config.toml
model = "multi-label image tagger"
dataset = "aerial photos of the United States (SatlasPretrain)"
train_examples = 101725
image_size = 24
crop_scale_min = 0.5
horizontal_flip = true
translate = 0.06
color_jitter = 0.2
arch = "resnet_bottleneck"
norm = "batchnorm"
hidden_act = "mish"
depths = [2, 4, 2]
kernel_size = 3
stem = "deep"
avg_pool_shortcut = false
widths = [256, 384, 576]
num_labels = 7
init = "kaiming_normal"
residual_init = "zero_last"
optimizer = "adam_atan2"
learning_rate = 0.0031
beta1 = 0.9
beta2 = 0.98
max_steps = 40000
batch_size = 256
epochs = 100.7
lr_schedule = "wsd"
decay_fraction = 0.3
final_lr_fraction = 0.01
warmup_steps = 4000
weight_decay = 0.02
Rows from block 2, named by matrix and row number. Each number is 50 + 10 x the weight over the matrix's rms, rounded and kept within 0 to 99. All counts start at 0.
# short0: shortcut pointwise conv, stride 2 (model.blocks.2.short.0.weight, 384x256x1x1), inputs 86-171
short0.215:59 47 56 47 45 45 50 66 58 60 52 55 66 47 56 52 54 42 47 43 58 81 72 47 54 55 55 47 44 49 63 79 59 61 37 48 44 50 51 61 51 60 48 46 42 51 50 52 65 54 50 85 43 50 61 47 44 26 57 50 47 54 58 39 61 73 25 54 46 74 43 58 60 47 58 61 36 44 65 59 58 51 50 42 38 59
short0.216:60 60 53 54 36 50 62 41 38 46 62 59 44 57 64 45 51 60 57 47 63 58 45 52 37 61 53 34 54 46 44 49 51 57 59 44 49 48 44 60 51 49 41 37 64 55 51 43 70 31 55 45 52 58 51 48 56 52 55 38 51 36 50 54 26 62 46 47 32 44 62 44 44 64 49 56 43 39 50 44 59 52 46 64 46 61
short0.217:46 45 34 56 46 40 57 46 43 55 48 40 48 43 49 43 53 46 29 49 52 40 37 41 49 57 49 45 55 39 52 37 54 46 55 55 45 52 46 46 53 64 43 52 54 51 63 43 44 46 45 34 50 56 49 61 55 45 63 48 42 65 51 38 64 45 58 57 39 53 50 37 54 41 52 37 48 53 46 58 54 52 54 17 85 50
short0.218:39 49 55 46 46 29 59 65 59 48 65 54 60 43 35 54 56 36 36 40 52 49 65 39 35 51 68 62 43 61 52 56 54 57 45 48 57 50 58 55 48 59 54 53 52 66 62 39 64 55 45 68 50 41 57 45 49 47 45 41 55 55 64 52 39 65 25 53 34 42 19 62 36 50 56 65 43 33 51 56 53 47 34 37 45 51
short0.219:51 48 66 42 41 48 51 56 57 45 55 53 48 72 33 61 47 66 65 51 58 40 55 48 51 40 42 61 59 38 48 63 56 55 37 39 43 42 37 50 51 44 50 44 46 40 24 63 46 36 55 40 46 56 57 50 49 57 29 43 38 46 54 43 55 40 57 42 37 46 37 57 57 52 53 43 70 54 57 63 52 39 38 49 37 57
short0.220:56 45 59 43 54 24 47 44 49 58 49 49 53 51 45 36 58 66 51 55 68 46 68 57 44 41 61 47 54 43 51 66 64 64 44 51 57 44 50 56 44 49 38 43 33 47 42 57 46 42 51 64 53 55 50 48 34 47 54 51 46 52 43 51 47 61 32 50 38 50 40 58 70 46 41 37 35 55 51 45 61 40 58 57 51 48
short0.221:61 43 51 29 58 38 46 57 51 53 35 27 21 57 43 28 43 49 50 60 50 51 55 43 60 42 60 65 48 48 28 62 56 46 51 56 43 47 22 51 39 57 48 67 53 54 50 58 39 49 43 68 64 53 47 35 28 42 58 67 50 40 59 48 51 40 50 53 40 46 35 49 50 57 40 29 56 44 37 41 55 24 62 61 60 39
short0.222:56 42 60 40 35 51 55 30 66 44 21 54 55 58 41 32 62 57 51 54 43 68 65 56 41 61 57 49 53 71 35 52 56 64 39 32 41 41 24 47 58 50 70 43 56 52 42 46 50 55 42 60 54 54 44 38 48 56 50 42 44 41 60 53 46 45 31 55 57 60 55 59 63 19 36 61 46 29 56 29 49 44 40 70 33 47
short0.223:55 49 49 47 44 50 62 60 56 40 42 49 61 51 49 45 40 59 52 38 43 44 62 50 43 61 43 25 47 40 44 60 63 46 52 51 47 49 47 52 43 32 52 41 44 61 66 40 67 48 57 59 61 51 39 48 51 44 52 41 55 38 58 53 47 59 54 48 47 57 49 64 31 39 55 61 56 46 52 28 46 40 45 56 69 49
short0.224:41 27 45 29 52 49 56 47 65 59 57 47 49 60 58 50 39 55 27 55 47 57 44 48 53 34 46 58 41 45 61 56 46 60 59 42 60 41 44 38 25 33 41 61 34 38 62 45 38 47 40 50 45 54 48 59 43 69 57 52 54 50 58 66 41 60 40 55 35 35 53 40 55 63 45 42 39 39 41 41 57 41 49 60 64 44
short0.225:46 43 52 64 50 53 46 47 48 43 51 51 47 39 42 35 39 59 50 53 30 59 52 48 62 47 61 49 55 48 42 62 19 56 33 58 55 41 54 52 68 51 26 50 38 56 55 46 59 61 53 41 59 50 46 66 51 43 42 55 57 64 61 54 44 55 61 57 39 42 24 51 50 45 63 58 40 43 44 70 54 52 36 39 48 51
short0.226:49 59 40 51 49 54 62 54 37 55 36 42 64 30 47 67 53 41 45 41 52 23 44 53 52 48 46 52 46 66 48 41 39 69 63 45 57 50 56 24 49 55 66 46 51 40 46 47 62 47 43 66 45 31 40 49 55 48 41 40 42 48 62 45 62 62 45 55 53 38 58 47 28 45 57 57 36 56 46 41 30 54 56 50 49 51
short0.227:38 50 50 42 46 41 46 39 48 71 21 53 66 46 51 60 35 57 43 50 45 46 61 52 51 56 57 54 57 56 61 53 59 49 41 47 49 63 43 59 52 53 46 49 49 26 42 66 50 54 55 40 48 52 58 51 57 61 47 41 49 30 64 51 57 34 74 49 60 35 47 54 37 48 36 42 64 42 66 69 37 40 48 57 51 43
short0.228:48 34 52 50 59 38 53 55 41 57 39 40 54 47 34 55 53 38 41 58 57 33 55 47 54 49 48 58 44 56 61 52 46 44 18 59 50 34 56 37 44 48 46 63 64 58 50 46 50 45 50 65 47 51 45 51 50 58 58 49 52 57 43 54 50 62 47 59 53 39 60 53 59 54 46 31 33 62 48 49 51 47 75 38 53 64
short0.229:41 45 47 33 15 46 62 59 48 76 59 34 61 39 39 47 56 55 49 52 23 66 56 39 62 49 62 66 57 68 68 56 28 47 50 33 65 39 41 45 59 53 53 55 43 47 49 35 65 44 54 58 43 40 61 49 43 45 38 52 61 47 45 45 56 60 47 48 60 49 30 62 30 54 60 62 65 52 45 48 51 51 50 46 42 52
short0.230:43 57 36 58 62 50 36 63 60 44 66 46 49 41 49 33 46 46 47 56 62 53 48 60 48 62 40 47 52 35 47 57 67 50 65 39 47 53 62 70 47 58 36 44 50 33 36 59 46 63 51 69 53 50 45 49 50 17 48 64 49 45 48 61 40 57 60 43 44 50 37 61 60 45 44 48 50 42 54 64 55 54 57 57 43 61
short0.231:46 62 54 53 41 57 55 52 49 32 56 55 57 52 69 49 34 56 39 47 64 53 37 61 41 47 53 45 49 47 56 41 60 41 57 44 34 62 67 73 41 43 35 44 48 55 44 48 42 56 55 34 47 62 39 55 50 31 33 60 50 57 58 38 49 38 62 39 38 55 51 42 33 53 74 26 50 62 60 62 41 65 33 52 43 48
short0.232:40 46 41 46 52 54 59 48 36 57 40 55 37 59 61 56 21 46 48 43 50 65 46 45 46 43 41 54 50 56 53 42 44 34 46 59 49 47 50 43 39 53 30 50 52 44 45 48 43 45 43 50 44 59 31 54 58 51 51 50 50 48 47 50 65 52 67 49 53 47 37 47 51 65 53 25 70 59 42 25 36 47 37 51 63 44
short0.233:59 66 59 50 55 51 45 45 49 61 56 41 57 38 50 47 52 53 55 33 70 25 32 46 63 53 63 55 47 34 63 56 82 33 59 54 33 42 49 57 50 60 53 58 42 47 40 36 55 56 49 45 48 56 43 59 48 49 49 43 39 51 50 58 28 54 58 66 55 55 54 54 30 40 45 48 38 51 50 43 50 50 36 57 20 40
short0.234:48 59 47 45 50 59 63 54 51 39 52 52 46 28 51 47 59 65 44 36 45 40 37 36 61 43 60 37 43 63 54 49 62 47 53 45 45 49 48 54 43 38 47 41 51 63 42 39 63 50 42 22 35 45 43 56 56 44 47 41 49 55 35 35 65 47 38 47 59 47 65 54 69 60 52 52 54 35 57 49 50 57 48 58 49 40
short0.235:56 55 49 52 61 70 75 57 36 59 18 59 37 37 52 55 45 42 63 48 52 23 49 45 61 52 59 60 43 79 65 41 42 56 35 61 49 53 56 37 47 56 58 61 38 59 59 45 62 43 40 61 47 48 54 45 55 63 38 33 57 42 37 53 39 48 57 61 47 33 45 48 44 66 60 55 61 48 48 54 40 50 44 35 47 39
short0.236:61 62 48 62 33 59 49 33 34 47 65 36 47 39 62 44 45 51 45 48 40 57 44 54 48 44 51 37 52 43 37 40 63 49 68 55 42 54 61 32 52 45 53 26 55 53 52 32 59 46 59 39 49 39 21 57 31 52 47 62 41 57 33 45 57 35 39 52 31 48 49 34 35 54 40 51 50 65 43 34 29 41 45 50 53 63
short0.237:61 34 56 60 62 35 50 54 48 44 52 29 54 47 39 44 52 51 41 42 54 46 45 44 34 44 54 35 58 58 54 45 44 41 52 56 56 62 67 49 42 68 45 42 57 58 72 60 44 51 53 29 50 54 46 61 51 51 57 51 73 63 31 64 59 46 46 55 61 72 48 56 45 44 55 51 41 51 40 55 42 59 64 67 64 51
short0.238:43 73 34 46 42 71 54 50 53 51 66 56 49 43 61 51 44 45 53 37 45 60 46 51 47 47 40 48 47 36 46 62 60 47 52 59 71 54 39 58 61 56 41 46 66 54 58 38 71 43 42 55 44 52 50 46 54 42 59 44 39 49 54 46 53 51 47 45 51 37 42 54 27 52 45 62 56 44 49 54 42 48 49 41 52 43
short0.239:48 38 40 66 67 45 46 46 38 43 47 54 51 50 46 42 71 44 65 48 48 52 22 43 49 45 50 50 44 40 42 43 43 50 45 52 55 41 52 45 47 60 64 46 38 44 28 47 36 42 55 35 59 55 54 41 45 30 46 53 33 54 48 59 45 44 54 55 46 66 54 60 41 47 62 42 39 59 53 52 44 55 54 40 53 41
short0.240:29 47 56 48 64 40 50 50 44 68 40 42 40 42 44 18 50 55 51 53 61 47 46 50 53 52 42 55 54 51 46 60 51 53 58 49 50 66 53 40 33 60 58 61 67 51 50 57 36 55 47 64 42 63 39 42 21 52 61 46 44 60 51 47 49 48 54 44 52 51 42 58 39 45 42 46 51 63 36 71 38 33 62 53 53 40
short0.241:45 36 35 35 40 54 26 55 39 55 64 33 33 47 55 42 43 49 34 41 51 46 40 41 47 37 42 60 45 39 58 53 49 36 44 39 28 43 44 51 51 57 21 53 70 60 54 49 45 48 41 45 55 47 35 51 54 41 52 52 38 44 54 51 34 34 47 57 22 59 55 50 58 50 44 27 50 29 36 52 56 37 46 48 45 36
short0.242:44 32 51 34 38 65 40 51 64 52 59 64 48 42 47 52 64 41 33 53 44 70 45 55 61 68 31 52 64 57 57 51 65 43 69 42 59 48 47 47 43 58 37 53 53 39 46 59 45 46 65 60 56 57 66 45 59 40 47 35 60 61 56 49 53 44 41 55 49 60 42 56 42 54 59 54 54 53 71 58 55 53 66 39 60 69
short0.243:61 60 53 48 54 62 56 34 54 50 40 55 56 52 50 54 72 53 53 58 47 58 24 48 59 44 35 51 47 32 49 55 27 64 47 40 66 60 61 47 46 35 64 51 53 35 41 55 37 48 41 27 61 48 52 54 56 60 62 54 52 52 32 54 54 22 39 41 63 55 47 56 44 40 47 52 75 42 52 47 39 52 40 61 53 32
short0.244:40 55 60 51 54 30 31 45 40 53 47 33 56 37 35 50 52 44 62 37 59 52 45 39 51 45 39 38 49 46 47 52 68 55 62 31 47 45 45 42 42 47 47 47 62 64 55 50 43 56 45 44 33 49 50 57 52 47 51 40 39 52 28 56 40 49 55 42 45 58 60 51 52 43 42 38 56 50 32 63 58 48 55 48 48 39
short0.245:42 43 59 45 49 29 36 32 50 57 47 38 54 59 28 41 48 39 40 41 50 56 51 32 56 36 67 44 50 24 33 41 63 34 52 30 49 47 49 49 46 50 39 47 60 58 68 61 52 35 53 60 60 51 52 52 43 41 57 35 54 51 43 51 38 39 64 52 54 45 49 50 52 47 44 44 73 57 55 46 54 43 60 52 48 44
short0.246:43 49 55 44 46 38 56 33 32 66 44 53 65 45 49 51 57 41 47 48 52 21 30 31 57 46 53 58 50 59 52 41 58 35 55 63 31 35 52 51 49 56 38 65 46 54 62 62 48 82 46 46 54 56 45 54 53 68 59 45 38 68 52 47 45 53 52 53 58 48 68 50 54 59 54 42 41 47 38 64 57 57 57 33 32 41
short0.247:44 47 43 60 34 63 44 68 62 49 61 47 47 41 52 47 64 70 40 61 61 39 11 60 58 46 50 47 52 39 59 41 50 46 55 36 46 58 44 60 53 43 28 51 59 39 46 56 32 58 44 43 54 51 70 61 40 27 41 55 58 63 50 51 39 48 48 38 62 49 47 52 31 49 51 47 56 52 47 49 65 47 57 63 68 45
short0.248:53 44 44 48 42 52 53 42 50 49 39 44 78 55 44 41 44 51 54 48 56 71 46 53 54 64 64 55 61 49 54 45 51 39 51 47 63 40 60 61 49 54 55 57 37 45 45 54 76 59 54 45 57 63 53 56 58 53 54 41 55 52 50 53 22 79 47 53 38 29 63 49 43 51 44 59 62 58 54 49 50 46 48 43 54 50
short0.249:73 48 44 46 52 43 59 55 45 56 46 58 47 54 46 42 28 46 64 61 66 39 44 50 53 27 69 57 51 47 64 48 56 42 55 55 47 50 48 52 51 55 47 50 43 59 49 49 73 43 41 38 59 46 52 37 21 55 50 56 58 62 43 46 54 31 47 72 40 36 53 70 65 56 44 41 42 35 40 53 78 43 53 46 46 58
short0.250:48 55 39 35 46 56 60 42 55 54 35 53 58 39 64 54 54 47 45 54 55 43 49 49 56 52 44 53 52 22 57 54 35 43 53 65 49 57 54 32 53 48 55 50 49 43 45 63 37 41 48 14 44 50 55 56 53 27 40 54 52 57 53 37 46 36 36 49 58 54 18 46 50 49 56 54 33 50 42 32 54 59 46 43 35 42
short0.251:56 44 47 47 55 70 56 42 44 55 47 53 37 35 41 47 29 59 51 52 43 39 34 43 68 60 53 50 34 57 65 41 45 57 53 43 58 46 61 41 45 45 54 54 46 53 46 56 30 60 49 45 44 23 50 66 60 59 35 43 58 62 69 39 49 49 69 50 57 45 47 69 62 51 58 45 39 34 64 70 29 53 41 40 46 41
short0.252:54 45 41 62 41 58 64 37 50 40 45 52 59 39 46 41 53 49 68 51 48 61 51 52 43 53 59 53 37 46 57 32 53 45 26 51 34 49 46 52 51 66 56 56 52 67 63 47 49 65 46 45 49 44 33 55 48 60 54 67 48 57 54 47 73 51 50 55 59 45 67 33 51 54 55 34 68 55 46 53 34 62 41 69 57 46
short0.253:43 48 45 60 60 64 67 46 38 42 44 39 67 53 41 58 47 55 69 59 54 29 43 50 72 47 63 54 43 53 71 37 22 39 43 62 48 53 64 55 43 54 52 55 47 55 47 52 59 48 29 65 43 50 42 56 60 69 63 53 67 57 58 46 54 49 43 55 55 36 70 42 50 74 52 56 37 53 49 67 50 54 66 41 47 27
short0.254:57 54 52 47 61 60 41 52 42 41 44 56 65 41 51 56 70 50 57 59 51 65 72 67 58 58 53 52 53 58 40 70 59 76 59 47 42 40 44 29 51 59 61 48 32 44 39 62 30 55 49 76 68 52 71 47 45 36 71 45 37 50 48 52 52 69 43 42 56 43 34 66 48 47 52 40 46 47 51 55 44 52 53 40 56 65
short0.255:33 43 53 59 36 51 54 64 49 62 58 51 40 42 69 34 50 50 27 46 42 44 35 37 54 47 55 54 47 38 56 31 52 44 50 40 45 54 54 52 50 58 46 51 67 57 58 40 46 65 44 44 50 33 57 57 53 29 54 56 39 50 55 28 54 51 64 59 46 67 36 35 29 35 60 42 58 45 45 44 48 49 52 39 42 57
short0.256:44 39 49 46 57 39 38 51 52 43 25 36 73 33 30 48 53 44 30 51 45 57 68 42 38 53 63 33 47 50 58 56 52 52 23 41 57 54 54 59 50 61 52 44 70 72 53 56 53 30 52 59 46 52 39 49 53 46 59 44 61 60 39 45 53 61 51 49 46 60 46 50 60 37 40 51 52 49 43 47 59 54 60 48 47 54
short0.257:41 57 49 47 55 50 41 44 53 54 50 79 68 48 61 50 33 76 44 54 45 50 60 56 61 48 39 50 47 54 51 46 63 40 66 44 48 30 44 79 44 52 43 58 55 39 38 66 26 44 53 57 62 58 60 48 51 40 62 59 52 46 66 72 52 48 57 66 47 53 43 49 52 53 42 53 28 43 55 79 48 45 57 76 54 58
short0.258:46 55 51 57 46 73 45 35 43 54 42 54 40 49 55 53 35 56 56 38 64 52 49 49 57 49 37 57 52 65 41 53 47 49 64 47 52 51 52 62 44 45 61 45 45 53 48 63 43 55 57 43 51 45 55 62 54 43 56 50 26 51 48 56 50 38 59 56 58 48 42 47 56 48 57 42 70 55 58 69 38 60 37 29 71 59
short0.259:65 48 40 50 49 48 29 49 61 36 31 47 43 63 47 47 54 43 52 35 48 52 35 47 27 45 56 35 45 50 35 47 59 41 49 29 28 50 56 34 57 49 56 36 55 47 55 42 37 53 45 70 41 63 47 53 49 52 57 51 25 58 39 60 59 48 56 51 52 49 56 53 65 47 44 42 50 49 53 30 45 56 42 44 40 50
short0.260:37 41 42 44 48 59 54 50 52 48 62 61 62 46 52 58 46 52 54 59 60 71 58 51 30 52 55 59 53 60 39 47 29 55 54 52 58 54 43 57 52 41 41 58 39 45 57 49 40 45 49 41 36 43 54 43 47 50 42 43 45 33 58 47 56 52 63 49 34 28 38 36 54 42 49 51 54 55 54 40 55 54 64 70 51 50
short0.261:41 45 61 27 39 46 48 59 45 48 43 34 59 43 59 52 12 59 52 39 52 42 37 40 30 54 44 39 44 58 43 41 62 53 46 32 44 49 53 49 46 46 49 39 36 39 51 47 50 67 53 36 43 68 37 30 41 60 58 51 46 22 43 29 43 59 42 59 52 31 57 42 52 45 55 47 37 55 41 28 47 50 47 25 56 49
short0.262:56 55 29 74 56 51 59 61 46 26 48 60 29 54 45 43 32 47 52 56 43 57 50 60 53 27 69 42 39 58 52 51 54 50 48 37 58 52 55 54 38 39 35 43 38 46 37 52 66 51 25 52 58 62 48 33 46 42 41 59 42 62 33 48 51 31 43 54 42 52 44 55 55 46 52 32 44 57 37 56 44 64 66 45 49 75
short0.263:39 50 42 48 42 53 61 46 51 34 61 40 44 37 51 54 29 55 56 51 51 42 40 30 34 39 56 36 44 49 30 42 65 55 73 49 52 48 52 44 47 42 36 54 56 49 64 30 54 46 44 33 48 38 38 42 56 51 35 53 51 56 52 31 59 31 52 38 73 52 55 42 35 52 52 57 50 55 45 35 31 52 49 54 56 40
short0.264:65 61 49 34 60 60 58 41 51 39 52 56 51 52 45 44 47 48 50 69 58 59 54 30 59 41 69 50 50 37 49 70 54 50 55 58 64 36 35 43 55 55 49 58 22 59 49 52 61 46 50 46 49 69 57 51 62 44 55 43 38 52 48 36 52 52 40 46 48 52 28 63 38 51 58 56 52 40 59 38 52 54 43 60 46 51
short0.265:50 64 48 60 41 49 63 54 47 57 54 52 76 53 62 46 43 31 60 53 41 45 37 46 55 44 68 52 44 54 35 29 34 41 36 42 43 45 49 44 52 42 64 48 58 57 59 42 62 44 44 37 35 43 28 56 40 71 67 55 33 57 38 57 53 31 49 54 49 56 60 17 40 60 48 40 54 55 32 55 45 52 36 65 21 54
short0.266:51 30 50 37 44 47 59 41 29 52 49 65 36 60 48 45 45 53 19 55 23 51 56 50 51 48 58 32 57 52 69 48 47 59 46 45 59 58 56 47 60 60 33 42 41 57 51 43 55 52 51 52 48 44 58 38 40 37 54 33 50 72 58 29 47 37 59 47 56 48 43 40 14 43 50 63 51 53 51 64 56 63 62 45 56 70
short0.267:48 45 54 54 42 45 69 47 14 51 49 66 43 56 33 51 48 29 33 50 42 61 51 39 32 57 34 54 53 66 43 44 51 44 47 62 60 50 56 49 45 50 65 55 45 51 51 49 61 45 54 50 40 57 39 52 47 64 37 48 56 47 49 62 50 68 59 49 25 45 49 42 33 50 42 61 43 62 55 28 49 54 44 21 41 55
short0.268:55 47 59 48 44 40 57 52 48 57 49 37 66 53 51 49 46 29 48 54 52 32 55 47 81 48 57 53 56 48 50 76 34 60 30 44 43 57 45 45 48 57 74 45 53 24 39 59 53 45 49 66 51 54 51 55 44 45 51 42 49 41 42 62 40 59 30 48 50 61 58 50 24 50 55 56 47 40 45 55 50 48 46 56 21 45
short0.269:67 57 57 55 54 45 39 51 37 41 59 55 36 61 58 47 64 52 51 72 50 55 43 67 49 53 53 36 58 41 50 57 59 51 38 62 50 60 47 52 65 44 48 49 42 48 42 54 43 42 64 40 50 43 48 40 50 36 39 62 52 45 44 31 50 55 39 46 35 57 48 58 51 51 41 39 55 57 57 37 57 59 42 48 54 73
short0.270:53 52 37 44 37 65 75 37 59 53 47 53 41 42 57 39 60 63 50 48 48 51 26 46 45 56 44 53 50 49 50 48 58 53 25 38 40 48 44 56 51 44 48 45 39 47 52 41 64 43 51 35 59 61 23 57 50 41 56 48 45 40 43 31 34 42 66 46 38 43 50 58 67 49 53 53 66 35 50 47 54 43 59 44 64 48
short0.271:36 50 53 55 49 66 50 33 42 55 45 47 46 51 56 42 30 66 49 47 46 41 40 52 42 60 44 57 51 52 45 42 32 45 51 31 61 51 42 54 53 51 59 45 49 41 47 47 48 51 59 63 52 52 43 56 52 40 49 61 35 44 59 24 49 60 61 51 47 46 51 49 58 54 50 51 55 62 51 65 55 55 53 49 26 56
short0.272:55 46 37 54 62 55 51 46 38 60 46 52 52 47 56 55 68 43 46 54 45 40 20 55 53 43 32 54 36 53 50 37 38 49 66 40 45 48 55 61 46 64 38 47 64 22 43 42 26 46 43 31 48 75 60 56 58 56 62 61 49 66 47 41 38 24 48 50 68 56 50 49 46 56 55 41 42 60 52 51 58 56 60 48 60 43
short0.273:42 43 49 58 59 32 56 65 62 74 33 51 53 50 59 53 54 44 32 61 55 56 23 51 40 59 44 69 53 43 54 57 56 67 25 49 53 51 42 57 53 56 48 63 64 50 56 45 55 50 57 65 57 55 60 55 55 57 72 53 41 48 44 48 36 63 70 56 43 47 39 54 36 37 55 52 79 41 49 56 53 48 57 54 28 53
short0.274:42 46 56 37 53 66 62 51 39 71 40 54 60 59 40 66 41 57 47 39 57 35 42 59 43 54 32 66 54 57 52 66 56 48 23 34 54 38 50 48 61 50 52 58 68 36 58 61 51 57 55 65 34 46 24 39 53 67 42 26 43 48 52 62 34 56 28 58 51 48 54 45 24 42 55 47 64 53 44 47 59 52 38 50 43 52
short0.275:34 61 43 31 38 48 48 46 56 49 48 50 58 52 45 47 24 44 50 47 61 39 58 43 56 51 56 50 54 43 39 56 57 46 47 32 35 56 35 48 43 58 46 53 32 43 64 51 36 62 47 54 61 45 38 36 47 55 72 31 51 50 47 46 49 57 38 44 63 49 52 56 52 45 28 37 35 21 49 23 45 42 36 56 66 58
short0.276:39 55 46 42 30 43 58 41 48 34 46 59 59 54 60 41 36 56 55 47 47 52 35 47 26 58 35 50 54 41 23 35 59 42 62 44 47 53 36 44 44 39 48 41 45 45 49 44 45 46 61 59 52 51 51 33 37 45 59 37 32 44 42 56 35 60 55 51 41 34 67 47 45 47 43 32 51 51 36 38 46 35 22 65 60 58
short0.277:41 45 69 42 41 44 42 50 60 42 49 34 55 42 34 45 81 50 49 44 50 56 41 46 64 69 53 39 58 41 37 58 68 62 54 72 50 46 53 35 40 38 53 51 58 55 60 68 22 44 54 51 44 44 31 44 52 39 41 45 55 32 39 44 54 67 51 39 53 44 60 52 42 54 43 49 47 67 54 34 48 49 47 64 43 46
short0.278:58 55 46 63 55 41 51 45 41 51 58 41 34 30 39 49 37 40 50 57 48 55 55 41 67 42 45 44 49 44 50 48 39 54 58 67 25 50 51 48 53 56 44 49 55 60 45 44 49 51 51 27 58 43 50 55 50 21 38 47 57 43 45 54 60 20 40 60 55 58 53 45 49 39 60 48 37 54 51 36 39 60 54 29 60 44
short0.279:66 61 51 49 62 73 52 30 44 43 72 39 46 44 42 54 40 38 40 49 48 52 56 39 52 47 59 49 56 37 42 42 64 41 70 47 54 70 47 63 49 57 39 51 36 50 64 39 59 49 49 49 55 36 44 52 54 29 42 48 47 61 44 37 53 46 52 67 65 46 55 44 49 52 48 61 33 58 50 29 47 48 48 43 59 47
short0.280:64 54 42 60 53 54 48 36 50 39 34 48 49 23 59 52 43 38 71 52 41 34 38 51 58 52 44 51 42 44 58 50 34 56 44 47 56 57 60 43 50 65 39 59 43 76 53 54 57 37 44 45 36 43 64 50 52 57 60 56 49 65 33 47 49 66 52 51 48 54 56 52 59 43 44 48 45 49 51 51 55 50 62 65 61 51
short0.281:59 53 48 35 36 61 54 41 45 59 52 55 48 72 56 42 32 36 46 40 50 48 59 66 48 56 50 44 54 69 37 65 64 34 49 41 61 42 39 49 56 56 54 46 40 56 58 60 51 39 46 63 40 51 60 41 49 51 56 44 47 46 52 58 42 44 51 55 41 32 48 62 46 45 42 44 47 43 48 50 44 29 26 43 40 56
short0.282:40 53 52 48 50 30 56 60 50 56 30 60 63 52 43 36 52 33 31 53 35 44 66 46 37 58 48 48 53 54 47 60 47 42 32 61 45 55 52 38 49 51 48 44 64 54 55 45 48 37 51 64 53 53 53 42 33 31 45 51 50 56 46 59 41 67 53 44 46 61 48 56 55 34 52 50 51 59 36 38 47 45 32 36 54 56
short0.283:63 49 50 44 65 61 70 24 43 52 30 62 61 43 51 60 48 42 64 50 71 44 45 45 69 44 44 57 36 32 47 26 26 31 47 57 51 43 51 55 47 51 66 53 57 53 67 43 37 70 42 36 36 38 66 52 43 68 43 65 60 48 50 50 48 27 54 47 56 31 41 38 50 43 57 39 67 42 36 43 48 46 51 55 58 33
short0.284:51 65 47 61 39 49 62 58 44 38 55 58 40 49 41 44 60 62 54 57 35 43 35 40 55 68 41 30 60 48 54 54 55 34 47 47 61 49 46 67 53 48 45 47 53 49 53 40 54 41 54 37 63 60 36 48 45 58 54 51 55 51 44 50 46 33 52 52 33 49 50 62 32 34 48 50 35 45 57 64 41 45 57 57 43 34
short0.285:43 50 50 46 50 47 62 45 59 50 47 64 45 57 46 51 42 34 46 44 53 51 44 54 51 53 44 54 46 54 51 39 54 47 63 05 51 51 55 42 55 49 58 44 69 47 25 41 37 51 43 70 44 52 32 59 49 20 46 57 31 39 51 37 48 50 40 56 59 36 35 56 54 44 48 38 77 65 47 60 53 52 34 68 52 38
short0.286:47 53 47 37 56 55 62 43 50 40 61 48 55 46 50 56 47 39 41 34 65 24 41 52 48 35 29 35 31 53 43 39 51 37 55 57 54 46 54 50 45 35 63 37 36 40 56 30 58 40 34 36 40 43 45 51 53 76 35 43 51 52 51 46 45 31 66 24 54 60 52 42 42 52 50 58 59 31 48 34 54 51 43 49 55 41
short0.287:50 53 64 47 60 64 42 41 35 33 51 27 46 36 49 35 23 35 75 63 40 52 53 61 46 53 56 47 57 39 50 60 52 51 67 63 55 58 58 58 52 45 46 48 60 91 57 44 52 64 41 51 57 57 54 59 51 53 65 51 56 62 55 30 60 55 70 54 64 50 75 53 43 67 45 57 50 60 51 51 38 55 58 43 49 30
short0.288:58 56 37 58 56 66 28 55 51 64 72 60 49 45 41 43 54 42 50 53 76 46 67 46 57 59 48 64 35 53 45 54 64 35 72 43 43 38 59 55 60 54 42 52 46 49 83 65 36 58 48 47 37 68 53 56 58 44 57 55 59 49 47 37 41 41 38 41 61 31 68 51 48 66 58 54 20 52 67 40 51 62 58 63 61 42
short0.289:39 42 34 56 43 48 37 55 31 54 58 54 43 57 57 51 57 48 33 55 50 59 46 53 46 56 58 42 54 47 45 51 50 50 42 16 59 43 49 67 44 45 49 46 43 50 46 58 31 29 56 55 48 55 50 55 40 47 40 52 39 54 44 58 51 57 53 43 31 44 47 67 47 57 46 33 39 58 43 40 38 47 58 29 57 66
short0.290:30 50 47 54 54 46 50 51 35 54 51 60 57 61 45 57 49 64 27 60 46 25 15 36 58 45 57 67 61 53 51 64 53 55 67 67 63 54 53 77 43 47 55 63 41 41 57 63 56 44 54 39 55 61 39 37 49 43 53 49 46 46 55 55 56 69 47 50 49 47 40 54 37 55 27 60 48 47 50 56 56 55 47 75 41 36
short0.291:45 62 41 67 57 66 72 60 38 51 48 53 60 46 47 65 51 62 50 44 50 40 41 45 57 48 56 45 43 56 50 15 33 44 42 39 50 47 58 49 53 61 44 43 61 53 37 53 48 38 41 43 47 44 53 44 70 59 54 45 44 51 53 53 33 57 57 37 62 50 58 56 47 52 58 40 38 48 48 66 54 61 49 52 50 56
short0.292:55 56 58 61 48 56 55 41 57 48 43 38 52 58 61 54 71 51 46 54 43 46 35 52 52 44 50 53 37 41 54 40 42 48 46 55 39 52 37 35 42 59 64 52 48 40 57 52 52 49 45 49 50 59 59 55 58 57 62 61 35 62 39 50 39 47 28 53 52 58 77 44 39 56 58 39 46 43 33 54 55 51 37 46 29 60